Weights of a small image classifier.
Model: 30.2M parameters, 24-pixel images, norm rmsnorm, activation gelu, moe expert_choice, num experts 64, patch size [2, 2], layers 10, width 384.
Rows from expert 44 of block 3, named by matrix and row number. Rows with one number belong to one neuron. Each number is 128 + 24 x the weight over its row's rms, rounded and kept within 0 to 255. All counts start at 0. Numbers have three digits each. After the name is the row's rms in percent of the matrix's.
# up: expert up (model.blocks.3.mlp.up, 64x96x384), inputs 256-383
# down: expert down (model.blocks.3.mlp.down, 64x384x96, transposed), outputs 256-383
up.30 070:087140127135092105188113131118107136121129127120131115137127133155165111100137099131124112151101107163111100117146116138183145120100124091131128115120111121106124132168128158103110112118188134154093141067124112124148115127119129109129152152126128129110097123107140132117115131142131162129089145145152121148141142122132125109101144086117108143119119123077153116137117099110091120144170
up.31 140:133103113097125123117162140134163113142115100153161137176140168158133113177126135105121157128102140092130108172117086123121129098153136163100157103121135145187132167130162116121106120103101124074146123142117173154108116117111139175118157162111073121148123182152091148139113164171141104124153099067168119126083117133078126144161116141147114137136142137146143096124116141183095135146134
up.32 102:144097120117128110117168126124170102134096107142125142181149174180133130143135149122138159119110144071143094168109094126109122114160131160126118134118118144202112194129153107101117109116067135074141126146125138116103124125095133195130125158115072133151107144171101131142097161164112130112145120088168118115095127130098108140152097149141118139130145143127115086154111158182065109145141
up.33 063:143134155150155124182139114108128144126127117109096161100126126150130130064116141154145112106157127138142169075103140174159182142125135098172130109108073128138135122116120146113132108118117126146142116134183126111143151139143135092099147131160155142124098104136137107115139146109146114138110157167133116145151127131152126152115154130106182133084110111126092143119138160132161110123152
up.34 110:138101121108112120128154151118165108126119101138151146179147185153145125187113139107139139131091156081126109163115097128118136101144141160122150102114135147186130170126161105131116103102101135069164127133121161158108136106106132175125152171112074136155121169159096146149112159198143131099146109061159141135089114128103105155162110152120127139143157128156117095132115120193092130137130
up.35 085:144102128120101134126145132118175094119128120149159158167139175135152104193143150132121163132086144111166123156122117143135133086135138134132176105146124136191112159137139105124120117081117114092175126136121169160116118110101126147122148160124079111128076178162117136138102157205141131091131119088134135129081101104109121150141127141116115118133189139176114103090116126187102115126118
up.36 064:126095154126077166111092112098151095119104155129106105125142132131164089126129113161137148145090157135165107127145112175133135107163124075134146117128082109150135144137097110133146119136134165149155139108157164101155143124081097150142124132146071091110109135135160118098137119135099150114110132172138165117148104101113136132107150104148096107142140142150109130096156150140112136147163
up.37 082:121110151102106161129092138111123097120106163144137116121125114109127089145125106144125170145123146163144108115166112139122142105127114103135146142168100109139131087142096162145117160151163153144145137134135152181137152124086118137108152143149098062094115147133143099112115119133122138117103132136112131087138094090109127128128133132138093080140165141135116136102135113105130147155146
up.38 120:146163151103078113076093162111113150136175158127164164113159115083171125153117094115150159139144131139136128113170144138070154132096133131124161103167142104128141136119110146152098164121155125160156142150101159161121168151149131128101141106156174074118139174086153103110106114101128121118120134139116143087143128088129174129126156099149085109108132144137119125091131083097142170091096
up.39 050:125126134143109111104116137124109124105135138125099133105108130142150119169135121168135122144144128136142104091153128138148130085105098130167159105123124125125112148142101110129122167112139155151150169071120160115204113121102122126145117078140123098133115147124173129122132149139113155132106099161099133123158108108115129114100110073126144146125126121172110127053136134159153135172152
up.40 089:142181148105085134077111131124080157137139148119145192144144110084160133136105128123162131134131150113094162091110125160106131126091144154120156127154158137119151126106094135146128157134138095143157139153133134140144174108162143132090133084160150098125144163113138082129139145103129124130160150146119099129153105107100175133129159104123129105118124154156129136101148095129131161064118
up.41 088:111134120124126156129120121127102130089142177142081131134121089099124104109107113123117132143151110121115145066119156168122137121135141105114128120127103123131141111109096171125185134157162113171122137140151114145152155125135155103121143105165135111101107130119131090130144145102100129137088160156149137112140099073109135158123132114146126107096172153125103150112122111107160133108120
up.42 131:147165137119092132095095125121108127153132155133130148115149126070139115099105104139152142141135149137106143107137124157073130171074143127117157135169126088122141113139098167136110155145135129146117124158124160161157145127162146117110139108139154070103142164097159093129127140110112111175119142155121084099141125106141175130120151109145107084147139151104132126110134118080129160082121
up.43 073:124093141134101139120124125072158131138101138136122148137158170166135100111104156165155144129127167100099119145129104154114124125144115132102135117121110131173135191144167116132144108145082161099102147148128136093116110140095106142085142122109092108125104154157122104113061162153114118106105114136157116117122138122116110108143150128123121112162120156101102091124143128148077114142186
up.44 128:131104123104118118138142148137159115143113104149158141176148165152136109171129144099132165137102151100126099151111089114121117099148138155101157122119134133177143162120146122123106120100112122072158125150133179156106121122113135184123168169100075121152120187153097151153112162182130117123150115076166110129098122125081130146158117146147108127158151128142133093131110127171090124141121
up.45 123:103148131087089128081088130102138089128122142109147137135140113061136124115083112136119154149121122131144119143140137124080101138116112116093170118175158143123113108093104153119094159127184121140140110147096110156106102110128118150137129112122166103137148163104130139102113116135118121125106146114109153087107103076136121144135139113159124178149128147122123128106125103122121160101114
up.46 130:161182136104077120104101145134089163153145119119140179112165130071173111137111101122162135156130153116090133125129117150077117135073136138123172148156159099105134137117096137142101171136149105150135134174094156145140150139174148125118150092142165095142163178093126081123129129109136123122151156130129097119133114104117185164143166107144096105115108155128123123115124079101116156099108
up.47 159:156146119104082131083082124129083148159140133125152156104143127055155113093109109124146149145119149146103135122143111160077128157082149132122143133180142070128151126126110166160081185155157136143137148145108150151134133132155142112108156102143148087113136151099133090125137111107111104158129141135122090084135118099140181164132168094157092079130133146103148144139124097073134161083110
up.48 160:144113119113128119112145160131180123145128093154165145176142174164126127155127126104107145126109148091123111162129105112117124116155146169103146114101151130183129167136160128128106115109097124061145102147116161145096124122119155186123161170106084133158114181128089147129121182158136106144147118084171129110085125132086135142168096149138119133153138131133141080138097147165088130142137
up.49 071:127143176164118133149131142108110128122161133123123155088110121123142108133105129161131091129130122122134135080149151184137149101120124071164152129138096098112130129129105142134127125153137127164150138075106133102191144152125108098123125129178176125082098136126163097118128128117139139132119148129106137123171102106152135121095140109106134106092126123114095118078143107151163141140159
up.50 073:121059134132152133121131113108165083141089100124114133174145158172120125141104176136098152141111165097156093163129120127128128098152125133154120124100101155187096155126156105104143120105068133079135121139141123101125108085052099166150105146119064137142119137183108145129108124137099137106102108112121137115093090115099095117129110142129141150143123167166089100105126153162089107161160
up.51 104:134152151098083149102087125112107115155133166149114162124161112094162094104106133150142157149136159114131144099126129157064119145098137144143169142164137108125142120123096150135107168141140128156127144147125164164138170127150140137117137094156136066111142181112142100130120112111114133134104142123124094096148096091110162147133164126152109109129144157112130139113154100096115175119128
up.52 112:153103130104130105131152124131185098131129096139135147182130155153135121186121135102128150124108134089141097168116109115126141090155140152113150108118121141192111166127157092119107113092106141067167110147127163160104125111100116173127151165112081138156097169152094151147102169191140125111157109081155141134093104123103112156164103142135130136148158134177104111100117131202104124131132
up.53 073:131110146105104146119127120109126098110101148139092124130120111109157103121120117127146144147125124136180138090147133136123160130135113106141147124140092116145162140126065152123139136123147182136174135120132147162149176140088118170103144140138128057099114122129141113112129122119117135108083144153139150122154103076143091080106142108184085107113165125125119144115154122122162126145131
up.54 063:123153154110061129067087103114104127114101153137120128078134123096132117121112134179118127141120138153143136101175150156105122103133141115139131153138125110120136098131067145128108164148099127136159148104145146133167134159131121071131134131150137129093135147133173122103141137099117141109133142117098139112154114123126141102085155091149108096130135138164135147091163113095165130113109
down.30 059:180135137116112127136127180124140157097115124145171144172118105132140152141098130114112141127093147087157104139127135133129121108133091137094137111120108092098118130122150177156152179094122099113136112151084135150151106138158127130116134118152098125157130142093135116157125133135157128116145155105127168119144099093082151143201139144075133128174154105116149130116110123113109136170175
down.31 141:120120144170144111144162105101146116128111140076095122136142124110185184087151146126146122149103098102130140096111178133167145175141120092127092140094112109117127153126126111109164098181121153119108159143131149106129127111137103124111091105106153150124106095147138153156091137140083112105057146146142137162131153153198101094127117103142112131147120141120146138176128102137157069115125
down.32 104:138171144161110070127134124094138107130117125094095133134130121130155163110132133135147133136130154089111163100119143155152170167138129111106111141077099087121109168128116102101168096168114139130105147127147169135122105127155079119108084139126152150087107094152127167158111145156119128110100137162119143148146131138174124100125109113091110128118106165100127145169179100123164106126131
down.33 074:138126170115097113113120134133166155120157170108135130141105140137112123134142179113146136154125115132126128143139110136109145140181158078106129144095075147105122129131176182084159113149123110063085128134165156140104162120131137157129127167162063130127109107139080163153142148135115067111135121110103106173110111158117162110144128120135096121124123132111138127145112112120117068123157
down.34 123:151155145162120102132149126097140104127111145079087121151146109114138159098117134119138134144107103091121125111101153152143119165139134098116100147081119121138128145122121105115165099197133155124113183156125139121110105132146096124107104141088148134112130093157139170152103164156087127106070165144115140171138157152184114113122130108133105112126104149110131156152138077129153066122127
down.35 090:149147133159150072159155137114123114139124150089106135121137105104156176121153138127139126132123104099112156106124147161213155138118116075109111128101108106135130167128122126140160124156105115129103168116140130126138137120133078101091079114121141127119096107161135142150092139135106107124092157136123130134136147132153117105135112135113100144118122161139138151169137091143152060126137
down.36 074:132134159148165111146136137105141127117125120100058119156138143103110159145120146145136111110109116100146114127126106115144140171140144098116131166098105131078152151117140122131148111179104123119119127137143111139113058161131098139113124139119079157129136122184116160133096140145100108094145141107113147159133130154168100153139143126113111137165136124107124142117143116139140102175156
down.37 083:130126134169148115151151108102106135141116148082119113179131157082115143153124147097133142127097102082152172145131141119161141123154137138149105124103087156110157136171132104132164078115126133121133153163159141123147110140148093103085104150123100144150114112149100132134101166164128149149149132124126127114142149103151154151102111168128088135157165120078110153145127109140129082157151
down.38 124:150137112139165148144164126149103129118140098132137144128145152101123129140102114113125118106127141118149139163133136126137163126119115134155152113154160126113143110188135115149113143135136138130180129123153101148137100140123085117112126130113124121180127117128098095123120097086153118111125123101095103111126114132112117110075136170138099094133141110140132148160114114103137125156114
down.39 059:104121108112131144180113112130152102064113118139128129138166158142155116112123155134144126154127122152158135150088055134153117157138143107097136147098103140131104134107162132095185091122114135198127170104138121154083126145124154131111148155077089140193135110128136140126097125157129152146123135110120126122137133130116094100131106142127139153129118123112129143154119081144069103152120
down.40 093:146135131124124145156101199154070158146142165134161129093149143132103135141153123127142173103132125157107142164139090135095120084100128168139161131179138143143148124178160131152097124136125110134124145118112152135128115150116142164103116132141112080132149112139128116138094109121135131157144102141169058102129143166092115162126126140148107113150105122138154132167133155101142144163105
down.41 084:108145150165132094159115147133079135089103148090129097086150103143098121144126125133140169139127106148150128164151087111147074130143113121099136148140129138119089114137134115153087147133151107148126182116117137127134060160109136123118099095098099132100139113132141179119129155139119159126136086174114141163151171135131124164106134072137131085159075137109134127118161122139155085147153
down.42 107:136158118131125144134168107161089136156122144091133111133138161114132111128136133113153150094109168118123152196125111101128168120109107157167129122128155145109157145154138118149095131142117135112152141139173146118103133131116125151113113150109137098162150111121119114137130111116128120142118104118103080106144137164107121140111114147128120112167135149129157153140094135123147130158111
down.43 080:157132160159110089170136139089147144137131142082118124159109148126160148131126128120108122124124123099106169099137124169144137160116132095089103140105083140118115152120121102102171120152141128118091116143119137118136081129134079108119111155123151137147128089151153165147106132159112123118109137154136137149153157120180101080139106117108143140138092142115149158175172118152131100139150
down.44 132:147153153173145102123147105120127115125101138077099126105129135087166170085136139107136120147099082095126152117095162139178148166130136098102125119092106126118133163126127109120146106171121153113113161156137128116117119134136079101114087121102147155118103096139137155151109141146097131109064150148114147145136122126177108102124108114128103126116129179108141151169146098155163064134124
down.45 121:133120121087108134139106164118137148150136120149167111158118121153080105134129126135088147108154127180123113184167084103134089145129124164118147149151140158094143077164125151160101167132147120121157114140097167149099104129112140162105167132106118092196182165115118127085118102117147107156167102109132119073100162133101132151105115118157112084158127111118154104141112155098097156138130
down.46 129:154147095131116149156137147142100173140138133152120143129143171128126112132146092111150164089114130118124180143145123129104152113089114146137157087137162104140186108169134112155093125136139141116152120121143157132146149128143112125061138142129149094172154109119099103130122104104163100150136125127133093095140159136101142113113129158129068085140122127142173130142102124114163140137107
down.47 163:151139125125132157129155113160125143151106122120120122138137150101114138128104122109129149116105133127145149167129118093114141131108127146157156120136182142120179124135121094148087138146118130096171138129155128132123116118134107142120116135092152111178154094147103098117113103121120111128121109110109099105128137148124125132095124141166094111170117121123162161147115137130145099134119
down.48 150:142141157163142092135164119100127094129109125064111124133155139112182178087141150144155119138101123087109134107104168126151154178126120108125112144087116112130138167132135115106163083172112144137101144139144150098136126117140112100109078114112140161104119114151141154139128118159111136091085133160121142161130142169192104081124127104109118140137113153126139160178157107152161083142105
down.49 069:133121158147129085121165112125111113162083151106111161098165155096121124113138099080155132159114127087110148149116136110125137104074099126133113172147098115155135116158126146132126112141105153126095140100159156101086123162154151144089108111131103107134122108093116140129141129158160126121102121128138109123123137173172129128119132148161163100137107161100140132137175136102183105132080
down.50 083:159158169142115098158168154102151123115139113114116126142142140136175165097145118154130144149122131116091151077106162161169123149148157132104097149080091105116120154145141140138193093174117135153101113121123151143116134101162115144111107147123147130099141110110140143156112103158115132109106172165131161140125126159165112098146115105092110112113141159121124122146195112154130104123129
down.51 098:163137144147105157131133144146094134146168099105172144120133164120161145124105114099127124119089174120094159172104104125125172133125133145140138107149148114103155156169138108156082144121118154107159142134143149140143110149135121124088123154105119096160137146110106120128113127135124124132137101093120114125154128159111115131120113148133080106147139116138153167190123128117176110165118
down.52 114:124123146147139088142142134084158103128099149085098134144153138086166148093128146135152116149115114087130133087108156143166150161142125103117118128077091103122129161132129122121175082181125145132098147143132174114131114106136089096104090146100145154095134110145144154156105163167093104111061157152114140149121138163174107119124104104098105125125117159114133144167135106134150076125133
down.53 084:132133136122158155118148119151121117108090130124146129146135124095128138130123158102172146146131150089136120208123121122130111117151107133136113162140147164098126175121134079115135171163134132112131167211132145105053106119118133125116123128103089098138126120176120150142137195155080118128144136110099108112131140142144086138136120126158111108161135141158105139157127132133161093170142
down.54 063:128129096108152143183120132162084147134140139153101128128089138134098117132146115109176118137131156150122109146150124157130070114111114125103106089102153117093169112190102151147144129146150081153088113092100123089160129132118167137111114140116090116139100129119108091152111126123140142165134119146098120128117168124111085146110144143116154113104149160125157167133115160135147124173109