Rows from block 4 of a small image classifier, named by matrix and row number. Rows with one number belong to one neuron. Each number is 128 + 32 x the weight over its row's rms, rounded and kept within 0 to 255. All counts start at 0. Numbers have three digits each.
After each neuron's rows are labels from the 100 images, of 14976, where the neuron reaches its highest value: "top examples" is what is common among them. Only what is clearly more common there than usual is listed. The data: capsule endoscopy frames (Kvasir-Capsule). In brackets: how many of the 100, against the usual share in percent.
# fc1: MLP up (model.blocks.4.mlp.fc1.weight, 1536x384), inputs 77-153
# fc2: MLP down (model.blocks.4.mlp.fc2.weight, 384x1536, transposed), outputs 77-153

fc1.133:183170155141140105136132091188102162156140127139072118098138149068109136116167135179080130151140176104101132110131133173138109100125166175157121179064127094055178125114081177045116142163087116122092176136136139156098109238079139179
fc2.133:177065140155162106130167091135124143146134160062101127111125147159094129104110142102153047151167108161117171119107128199143125127127126109145143140168077176143059110106169137131121108121090145137113099169185125051100123092141129146
top examples: finding: reduced mucosal view (40 vs 6.2); finding: ileocecal valve (25 vs 8.8)

fc1.512:182053150108134124083139159129205137131117164139068134126157147113109155114124144115149122137110123150127108134110167152120082099120132075161095147075146106075171154168038137122148175191143092109116133154163124128116105148126044166
fc2.512:170117135174121141159110089190121141186106124139125141126095115153125073108110118142183079145152136187119158102124124133086177111121132128106157124184204164139097120074165149147088149102094199214123124134175155127128113093155146141
top examples: finding: ulcer (25 vs 1.6)

fc1.5:126123129075096124089115098140093131102151176180120131142103163134120175147151119094176168108107138118142138138126169142178132094107149191128096122095116117079192132101116114068181128191121075063135160115120104162092071121124150184
fc2.5:131150136172128135184101063135149117104164120146181152147129196136144086130108102077152076117135118099159129121064134145162130079213188136156156090095073139102078111114184080121096086096078155154182118105131143098096123097145153092
top examples: finding: ileocecal valve (32 vs 8.8)

fc1.576:141104213150067101186144104156120179128145161111123103121151141112091109174173142128126127110130129117167084101093110071127100089145180147178133126117137084059168086167148106078124176148110097122149170101142087108162151146184122142
fc2.576:137070142124195127166140116147067187159138160128113143101105119163155081145160141139154125116173139106144137113170115138121168123133142139161110102190173159129132079120141088183176132111113158099107151135157095140179134107150136138
top examples: finding: angiectasia (27 vs 1.8)

fc1.728:128129161136156112076149052126134150100130151166078075163100175102146185150099155074175126098125174129083114147079153161138089093118112138170048164076155101049148153129134165031157123175141124073115137111115106116093108181158064200
fc2.728:152062098116118139135114163125153103141129155108131101104142047155133124095094076148119108149154090160124130143123144152161089171119110082116135147243142168186071167134114134137107178125125148130099111123150160108146142083134103137
top examples: finding: reduced mucosal view (31 vs 6.2)

fc1.299:171097174159135130128133154192178172137087149118052109106141149103098106137129176137121132142161179148130102157082140063087064080087139063161070099099154113047174106139120155131144154148122109115150112116142122128157120200172105157
fc2.299:082124170163124138115127086135137153157106206118114137184110190150139078151120177098172062140152100122118127101113171148114147128121178116160166172154097117129090097104140065141139072119081195175174082107155142116112152103118119097
top examples: finding: ulcer (27 vs 1.6)

fc1.538:123125140156147122132139131176135157091153148083116109131103053164103136111149128052168107119138158142108079132103147083095088088145086051164082135157147158101108126143161162055111137149138133088084148133110093147132111109143092132
fc2.538:078155119067090141081123112092108076142108108167141154175099155074133171152107170155122191158119143095143157102130118146159146179086155218125126124081127090170139120132072133123141143137177097129121142124122143146143132150110147124
top examples: finding: reduced mucosal view (28 vs 6.2)

fc1.585:146150133078079089114139062107126146097167111130135142129135207116122131121169146056134147134146145126153083120138128151122120120148217115165114091035139117063161080148108130126134059185116099112111124134127052103122087108140160172
fc2.585:056109089151153148082129148102146097107147128113122171110135072167187151145101122110156135146121105091183187158125097143130144107106095078087158124138041173198097140155096092166120125096170111103157157130119148124140135132121139090
top examples: finding: blood fresh (51 vs 0.9)

fc1.477:139081190162122122124159161211180142128083154112045093127149138106083126140157153157142110133141172145117111178084143093097072086105153086173099120122138111079147109150116147105135179183119127120144109141129117136163119178163120161
fc2.477:122128155182105145131129078148131142170125173114096147205098196133133077127102170121147076144152102111119139101109162154109163097135167128149180173160124126139073073090153112165130062106075174179163090117180134119132155136142136089
top examples: finding: ulcer (33 vs 1.6)

fc1.342:122116142103074130101113126084136115102163111099046136154134145088103138105078133113115135129123130088108113113080151112127110099137165116153042125081106089068109108126136137109167102161134111068139076117128097114102123128136145156
fc2.342:135127120092176106090136154082187114118058127154186162184139171072174170123099124098083136135101102164149113150142133125140089140156091094086177135198099138158088146122132138137144127099154115113141107172087144111122191114110106084
top examples: finding: blood fresh (25 vs 0.9)

fc1.143:122147177132129106145128038227136137151157118172121138134127121063123139141155113157110107153149188125111088127110142146159067085117134175205110144084109089022159126130092120035110159123122113090088191117125142118125136186112139182
fc2.143:139078109160139156144119170129135114139085190098120145116125070197164133123081126129147099130181088114132179122158116153117129172123102092090149177244091178182069137107132117159132085090134136156112128148151146130126123084169120087
top examples: finding: reduced mucosal view (45 vs 6.2)

fc1.719:159105159125140139128133146189155147136107127125062115113145146113100103118180155148151121151141161164112120142101153105077072090099166055190090112112173103083173078137102145112131184162114120124142115135143121128170124183144088184
fc2.719:082109164183098145086127086138124138148121187133108127198106167139131083157106176105176069144140110107113118093110173163123157113130153101180174198153132107151101095123122116153145092118083215191168094105157139125132166120137124094
top examples: finding: ulcer (26 vs 1.6)

fc1.300:153155153174165113122135099167130178149132114168060117135126170088155139121183158138119147117177129089114142117126151150164123074140145187127145133050094059060179090140108117058115130148073117105105166116150110129086107229085142188
fc2.300:144095089114177138120153140073112122126101171135138115070134072181143135116130113134118125154125110127121161116120121164144126144132087140091141166232096199168066132125139120131130113105137146118103105159157125086139116114131120128
top examples: finding: reduced mucosal view (32 vs 6.2)

fc1.179:127149141169150155155132099142194145106161132157102115090119142165080106096151111149164104116142176156136141111070145130101126097099152110118084105040129090106153134119110105076117166186089147105139114138136145102108078204136111163
fc2.179:100139105107156118057138164062111162122096136137154128163159183130162162150173167096112118123123106070132078217167141140115143078180148082093158162163114123101175108146097158157125045101127086118132127102077121092120154094142124111
top examples: finding: blood fresh (35 vs 0.9)

fc1.403:136110131125104146076108104149122188107127173135073109153102172141133156183130183131175139098133101132098141118116148119144141094099185126126111150145147090080236119129122141088154087171108084138163146112180136123115111172129130158
fc2.403:107163103107150148153123104125182055080194099155155144110123123157144132076123082115166143100122126112156150175086138141162103077109142147105137110054064123162079166122149109132108111126144146098172163098098166100103084130127147099
top examples: finding: ileocecal valve (56 vs 8.8)

fc1.433:148171114129129103113132048129123162108136136189147119163121156113131138111187123120140116128113163120103122115167177127152149095140181197147107136000105090043201114112106153078098103168095072119110178116162107123113087172061150185
fc2.433:158104134132126115145122152110100114137196136076108099085160076179142111114091110143075113165124135131121152121191132151143158144130142104158112169195068174151072114162144117148164139103113176147072123146147134123137177097133129110
top examples: finding: reduced mucosal view (37 vs 6.2)

fc1.729:162166155128148110176153121105114186154106074172115090100123148078111098068186094148130146120115183134104098116128139075099120116183117157101113134092201125070143123109146167076145144146092113114137086178104094133137066158121122202
fc2.729:139155122164184127159112148117078105114160153079149123113137103156175121163154145123181120132095080125135136191155120145139141106172080086060175124180065162135083132159165094155162060099110145136181123082132105106156184091148144112
top examples: finding: pylorus (28 vs 3.4)

fc1.422:127160120152141125129125151140143175152130151162129118088156112169102135135184145171156171097135172140107155106128127138104095122079110093112085156033120131102166153143080129099122136169054088148154156105163138127110098172095137181
fc2.422:147144123147131108134115100172128138122116112102168155181118184086112119163123141056122078147068119179149103153156137160146135110169123161152143125154080147153114112151151128134145111110132116117156103150131167082091198102174138114
top examples: finding: blood fresh (31 vs 0.9)

fc1.50:211128170150107084158145064188177124107177121078060114161182150071119197082151165071123101143129141130137138115151128141135100098163160086185117148141116074112134105138110183028115152136112068104111131155191123114141102182178112131
fc2.50:097160141073125124114101162057100099147032099140140126152136112076198072169076131157082189102077131139154126114128124074151150163150072207071136156139144058136150140139106120141178129109157119124141084134075148128106175155090129105
top examples: finding: pylorus (28 vs 3.4)

fc1.296:141125153093075063130147113098133163136083129127084109134152159074138194120167113101117162137123090102107094166107115118132100123136138112163108160119148129028132102126097156085133111154081069105131121133114038140116149122091107172
fc2.296:156145121135096147171137079124134047168181096125127128130103125109090142104105116106149119162074111210114152108132133224120132094135146131112143122117130132177033158136149142133136118139136171144158108100147148070122120118130136134
top examples: finding: reduced mucosal view (30 vs 6.2)

fc1.338:138127163136131103120138097113108118094134106110066115181088162120135162161075164093113141076140152128094097104120147104120120063126130157130024145109139044074134113147141162138169118125135093072129074110138121130123114161179113141
fc2.338:123087140112099140111141145086154136130107158131156138081129133191143130102121086141121126119116115139152138117109154165170095155102135139114132125113074155149140158124107056122155220157103139018183107111121125084090113128091116148
top examples: finding: ileocecal valve (33 vs 8.8); finding: reduced mucosal view (30 vs 6.2)

fc1.411:128124208134115118148168035172117166142155128153141079136088100100100139152149142121147153132123169158133117098134153137120121093122148202160042135129117067062155081182127125097150161188083108075108148110144151152138107195183123207
fc2.411:126101157146105113128150140120137111101152090084141104125121113195130112104051115138092095070072167211093160115137144080181118121135052148091072108159114117140087145118190123092177159140113137143136050145163121116054168129130126151
top examples: finding: angiectasia (39 vs 1.8)

fc1.237:197110149095063076126150129119107160088165158122085088116112162098083143137188130108163130143131123121149079135132138149132122126142166119176056123126132071032190090159093156050152142167127073084074190141116072119135087106146098154
fc2.237:179099121111180129118140137105103095146116142093147151089098124113137137127148124103116108186147086162140123126132125190149144127151119118096155098199083140176101135152138162160134145084139127093127139150149176106151143103137118081
top examples: finding: blood fresh (29 vs 0.9)

fc1.106:166093172128129140127133134171179148144116130103050092152131133131115127127139191129142127155168165134105101123112155082070089069109153084157083138094163089077190082151108153113154178188116111112125135115147116124149150177154094173
fc2.106:093074152179135159120127073149140161154123230129137142187070180179107083141121151096193062133155095123140115120070169188088154115120176096174173165149117151128095125076139086161118088129073201135173124090164145109132110093145115107
top examples: finding: ulcer (25 vs 1.6)

fc1.474:098091138173107126126100113184141180137140176152174139109098152167103139125143119146134117137144153141131140104119132122090117133087170145183094045069158115097146088132081088138107165220104105117189137098163129172109074159123119169
fc2.474:136135151196130145171125124139158165112125141115160138139112172141124057151145125074135062096154118127161095154047130101144117083186174126116167111170067154103105106121220089152076083070089169151192122119109135114127105123205139077
top examples: finding: pylorus (44 vs 3.4)

fc1.445:132106153117162122119138098165131124140148163178140048149082133117146137126118121140150153150126174127133094126162184212145079098089118175138070146147134091071183124115161136059178160197083123053107139130134144084117117174089081219
fc2.445:187093117102135102182149104110149150151168108122142103101129083191136145073123098107090129092106120139089155146133110135133123096130090139088088142106158165109108144097169168094079099134108092118069127139162136038079063105129158190
top examples: finding: reduced mucosal view (49 vs 6.2)

fc1.273:075116209151134111159160103103171180133095106159068125123149086106138129097082169094104178078151175076150139130108112097113108121142093131122094153117113084062122109167175115065140105135112087070119091128112084168123137177140116119
fc2.273:146123102072059158132104139092096093148168096110136162108097120132136094125145047165156116198106065176137129124071117138141182143135152116165186080132145130146135138112109119141113190088150200133153134103115150120169110104081151118
top examples: finding: reduced mucosal view (32 vs 6.2)

fc1.222:171079116141153137081165121134165121086142144123121129117121158120103171098069156102158072133117134153097126123090162170145086100116154081158087128107112134150132156142099140070126113182144100124074135202156116077132082142123079164
fc2.222:157111093108144134090110183086088103123119134110086131120148076175137159154084179153138156132123105130130190148198113126133166124111094104058096180187177150206132170153085156159168083107143153171093182102111108149145150107140127148
top examples: finding: reduced mucosal view (34 vs 6.2)

fc1.266:107142202143107110155179048116149167124136125122129105106113157108080132147178131105169095107080142212106125091104162102114127113129150130128100117014151125057154093159160096122130154209066134121189097106141088108084104120109078207
fc2.266:086119145107113083089156124121150109137081097133094100186137098100180182106142164139147110109180144121073154214103177101145087085103085105041170162150096144120141120117207167135130109141134108090130057138104135105112115139095113153
top examples: finding: ileocecal valve (97 vs 8.8)

fc1.197:112128138092099114154142100124148215129120115154077160121083110127120110073179105129134120135088141126126080109074105109091117098145123134111106116000135132058140132113136146070110129149121096094153132131104064137072068162095120162
fc2.197:072123134175173121154114162176160122122163101125132112088174034152155089121139088159147111118124148119134152205154132128108148095106077000050148130115108160157124115162157064126106136104118159121123149135118122124154142127132113106
top examples: finding: pylorus (34 vs 3.4)

fc1.440:160083159123126108152141121162145142132095140141059122128142142068119162136143152157126130131121143149105063153113134131085073105120113090136082127097136095040160101139098165088141184212128098123092151132138115148136106162156099184
fc2.440:161078111177153154102130112132143115155116169110108151147081124167135112122110124098209066142157091179125142106112142171117141107124096097093149141148095141182076143100132127165129133113127181116173100133152190072137108119168144102
top examples: finding: ulcer (27 vs 1.6)

fc1.581:161109193154114112132133152177193158127101141124058100133137135099113103135122189150139125132143173128121102159063126058077081061084140079132080128097157097079150092133117157116123155154118123142144133133126131098160127204190108155
fc2.581:097113170162124117127136088148113152162089199121111124190105200134138077156124176092163063153155100114121129117112168156129151118138170107172180176186109114126114089120139092148148091106079173166161094121155151105137183104121117100
top examples: finding: ulcer (27 vs 1.6)

fc1.22:131141144136119077093174099133147160108163128161140079133150164095142162106120124086117124105147179113108122124133136162153069074146197149149039186087107081054156139145141155030154118195116076114077128157143128120076119183130077178
fc2.22:132128145168133126200143143183176100127123091091113093090118018169122100101048127147139132085075162216084174110144129079125107108139059138065089143153138122133096141168174099127156153154149134129122125108163126135110141160201097161
top examples: finding: reduced mucosal view (56 vs 6.2)

fc1.151:071144148114170153121112124113125208120108164129143151099107155159074097129194135155156129108062166132089111074102139118083131121121143152120107095027167125106145128104074118142101122189090121131168131110171121142065145159092095172
fc2.151:121097135156158120086130079182154105092101120067114145102151133147117170105141121137136067187189157110102150167108118130155093099124133126158179080092086160175089111110109133157073151091127110133115107180155138116142123164127145099
top examples: finding: foreign body (28 vs 1.6)

fc1.278:103106149173046147133098071160122144135100158111135132096116130135067169154168119155165148148164136146121124149118103149112094128073147176145109085075119128109126075133116118101116142162072125110181181092130063143121108173131120131
fc2.278:133096142145147147144150134157163129106164158092154134100112145163051127159131124087203092127103113136176072164049157152120111131155179119177109044092078154104125111140162082130160132175101126059126128117152148092103071103160110146
top examples: finding: reduced mucosal view (29 vs 6.2)

fc1.66:120110138138088121084120106157135175110113173118087122128119167128135145179113197131118149091145140122142130126146130124157087106082154134128104130141123073093224124128143118096160101188094089099178124120145097087079146184152123165
fc2.66:094165085099163164132103160102161058111123104143156151127110111170155133117092131129153172115151103122151177177129140131147120126098100112057126155094084140191103170111137097160118092107148141122140158090083178100137138133132128106
top examples: finding: ileocecal valve (49 vs 8.8)

fc1.674:177099152144150122101150150159174133151105167098059125112141137116092144120142145159167106178141138161112105146116169113092062080113122063151068135111169101062159114158071158122154172196113116106120119130154135107163150184155061170
fc2.674:126108156213113152134138084157140166176100218140119145190085170177100102124114179092187080146143119135123134086101150170082162125123151106138160166156141141137086128091151119148114079135080194162163121121181172122116116112165135124
top examples: finding: ulcer (25 vs 1.6)

fc1.532:184132127137152089159174148134177126084138101102086085121150084151113139088083115107104135105068157140119138133140140082049099159138064067151069107171144117130109110183122153045138139183156119120076116202120130161094105124131094176
fc2.532:089172104121137174055112115115117108102072116155100144192081169136185122152069170150129155135127135102113155081111113110163166192093123196109163146145109111190151120081093097107147116085150141193114130157122153157111155150094135103
top examples: finding: ileocecal valve (38 vs 8.8)

fc1.288:154097127119067089121171142107150141109134165118124097117147163107101183135140141083177129144141091143156059134104129128151103134133165096177086153092137109059154108183076156059162188173147082095076198147095079159148099085150057179
fc2.288:180134104130134137112139093110076120165118131105130127098104109099103134099152095128140111171132100209093156105145106182149169123139078162093141078155136156168080139114144155143134162103150146117151072158155181102133107127110133117
top examples: finding: angiectasia (25 vs 1.8)

fc1.620:156152182165080128147138093180167192129131168150072094157147180127103139104160193152150153105125172100122116158125152069093102081095210118138084145092181090102153084150090150096136145207060133160122155106169140152118143203153134184
fc2.620:077106105132148114048089097177105125124083150118146136175087127143147147180137157142213110180209124116138119193145165133124122127109136149144199113173099180110125109043159105165056140099109130177177139126119128161158120096105155107
top examples: finding: ileocecal valve (34 vs 8.8)

fc1.416:079123168124164149134111121109147200139090154139148137107098140155084095136182127145138141102059158139104111060091148105076138130113134136111093086018199135101137133112078104151101141216082115137178127113163114155091160131123098195
fc2.416:135124132131167105067143078168163107092125095078119127112169143143101176083147129138115068173201158112082154160119145130155094099124150117144176104071085140167106108107114139124066131100131101143095087195162145112111137168106135114
top examples: finding: foreign body (27 vs 1.6)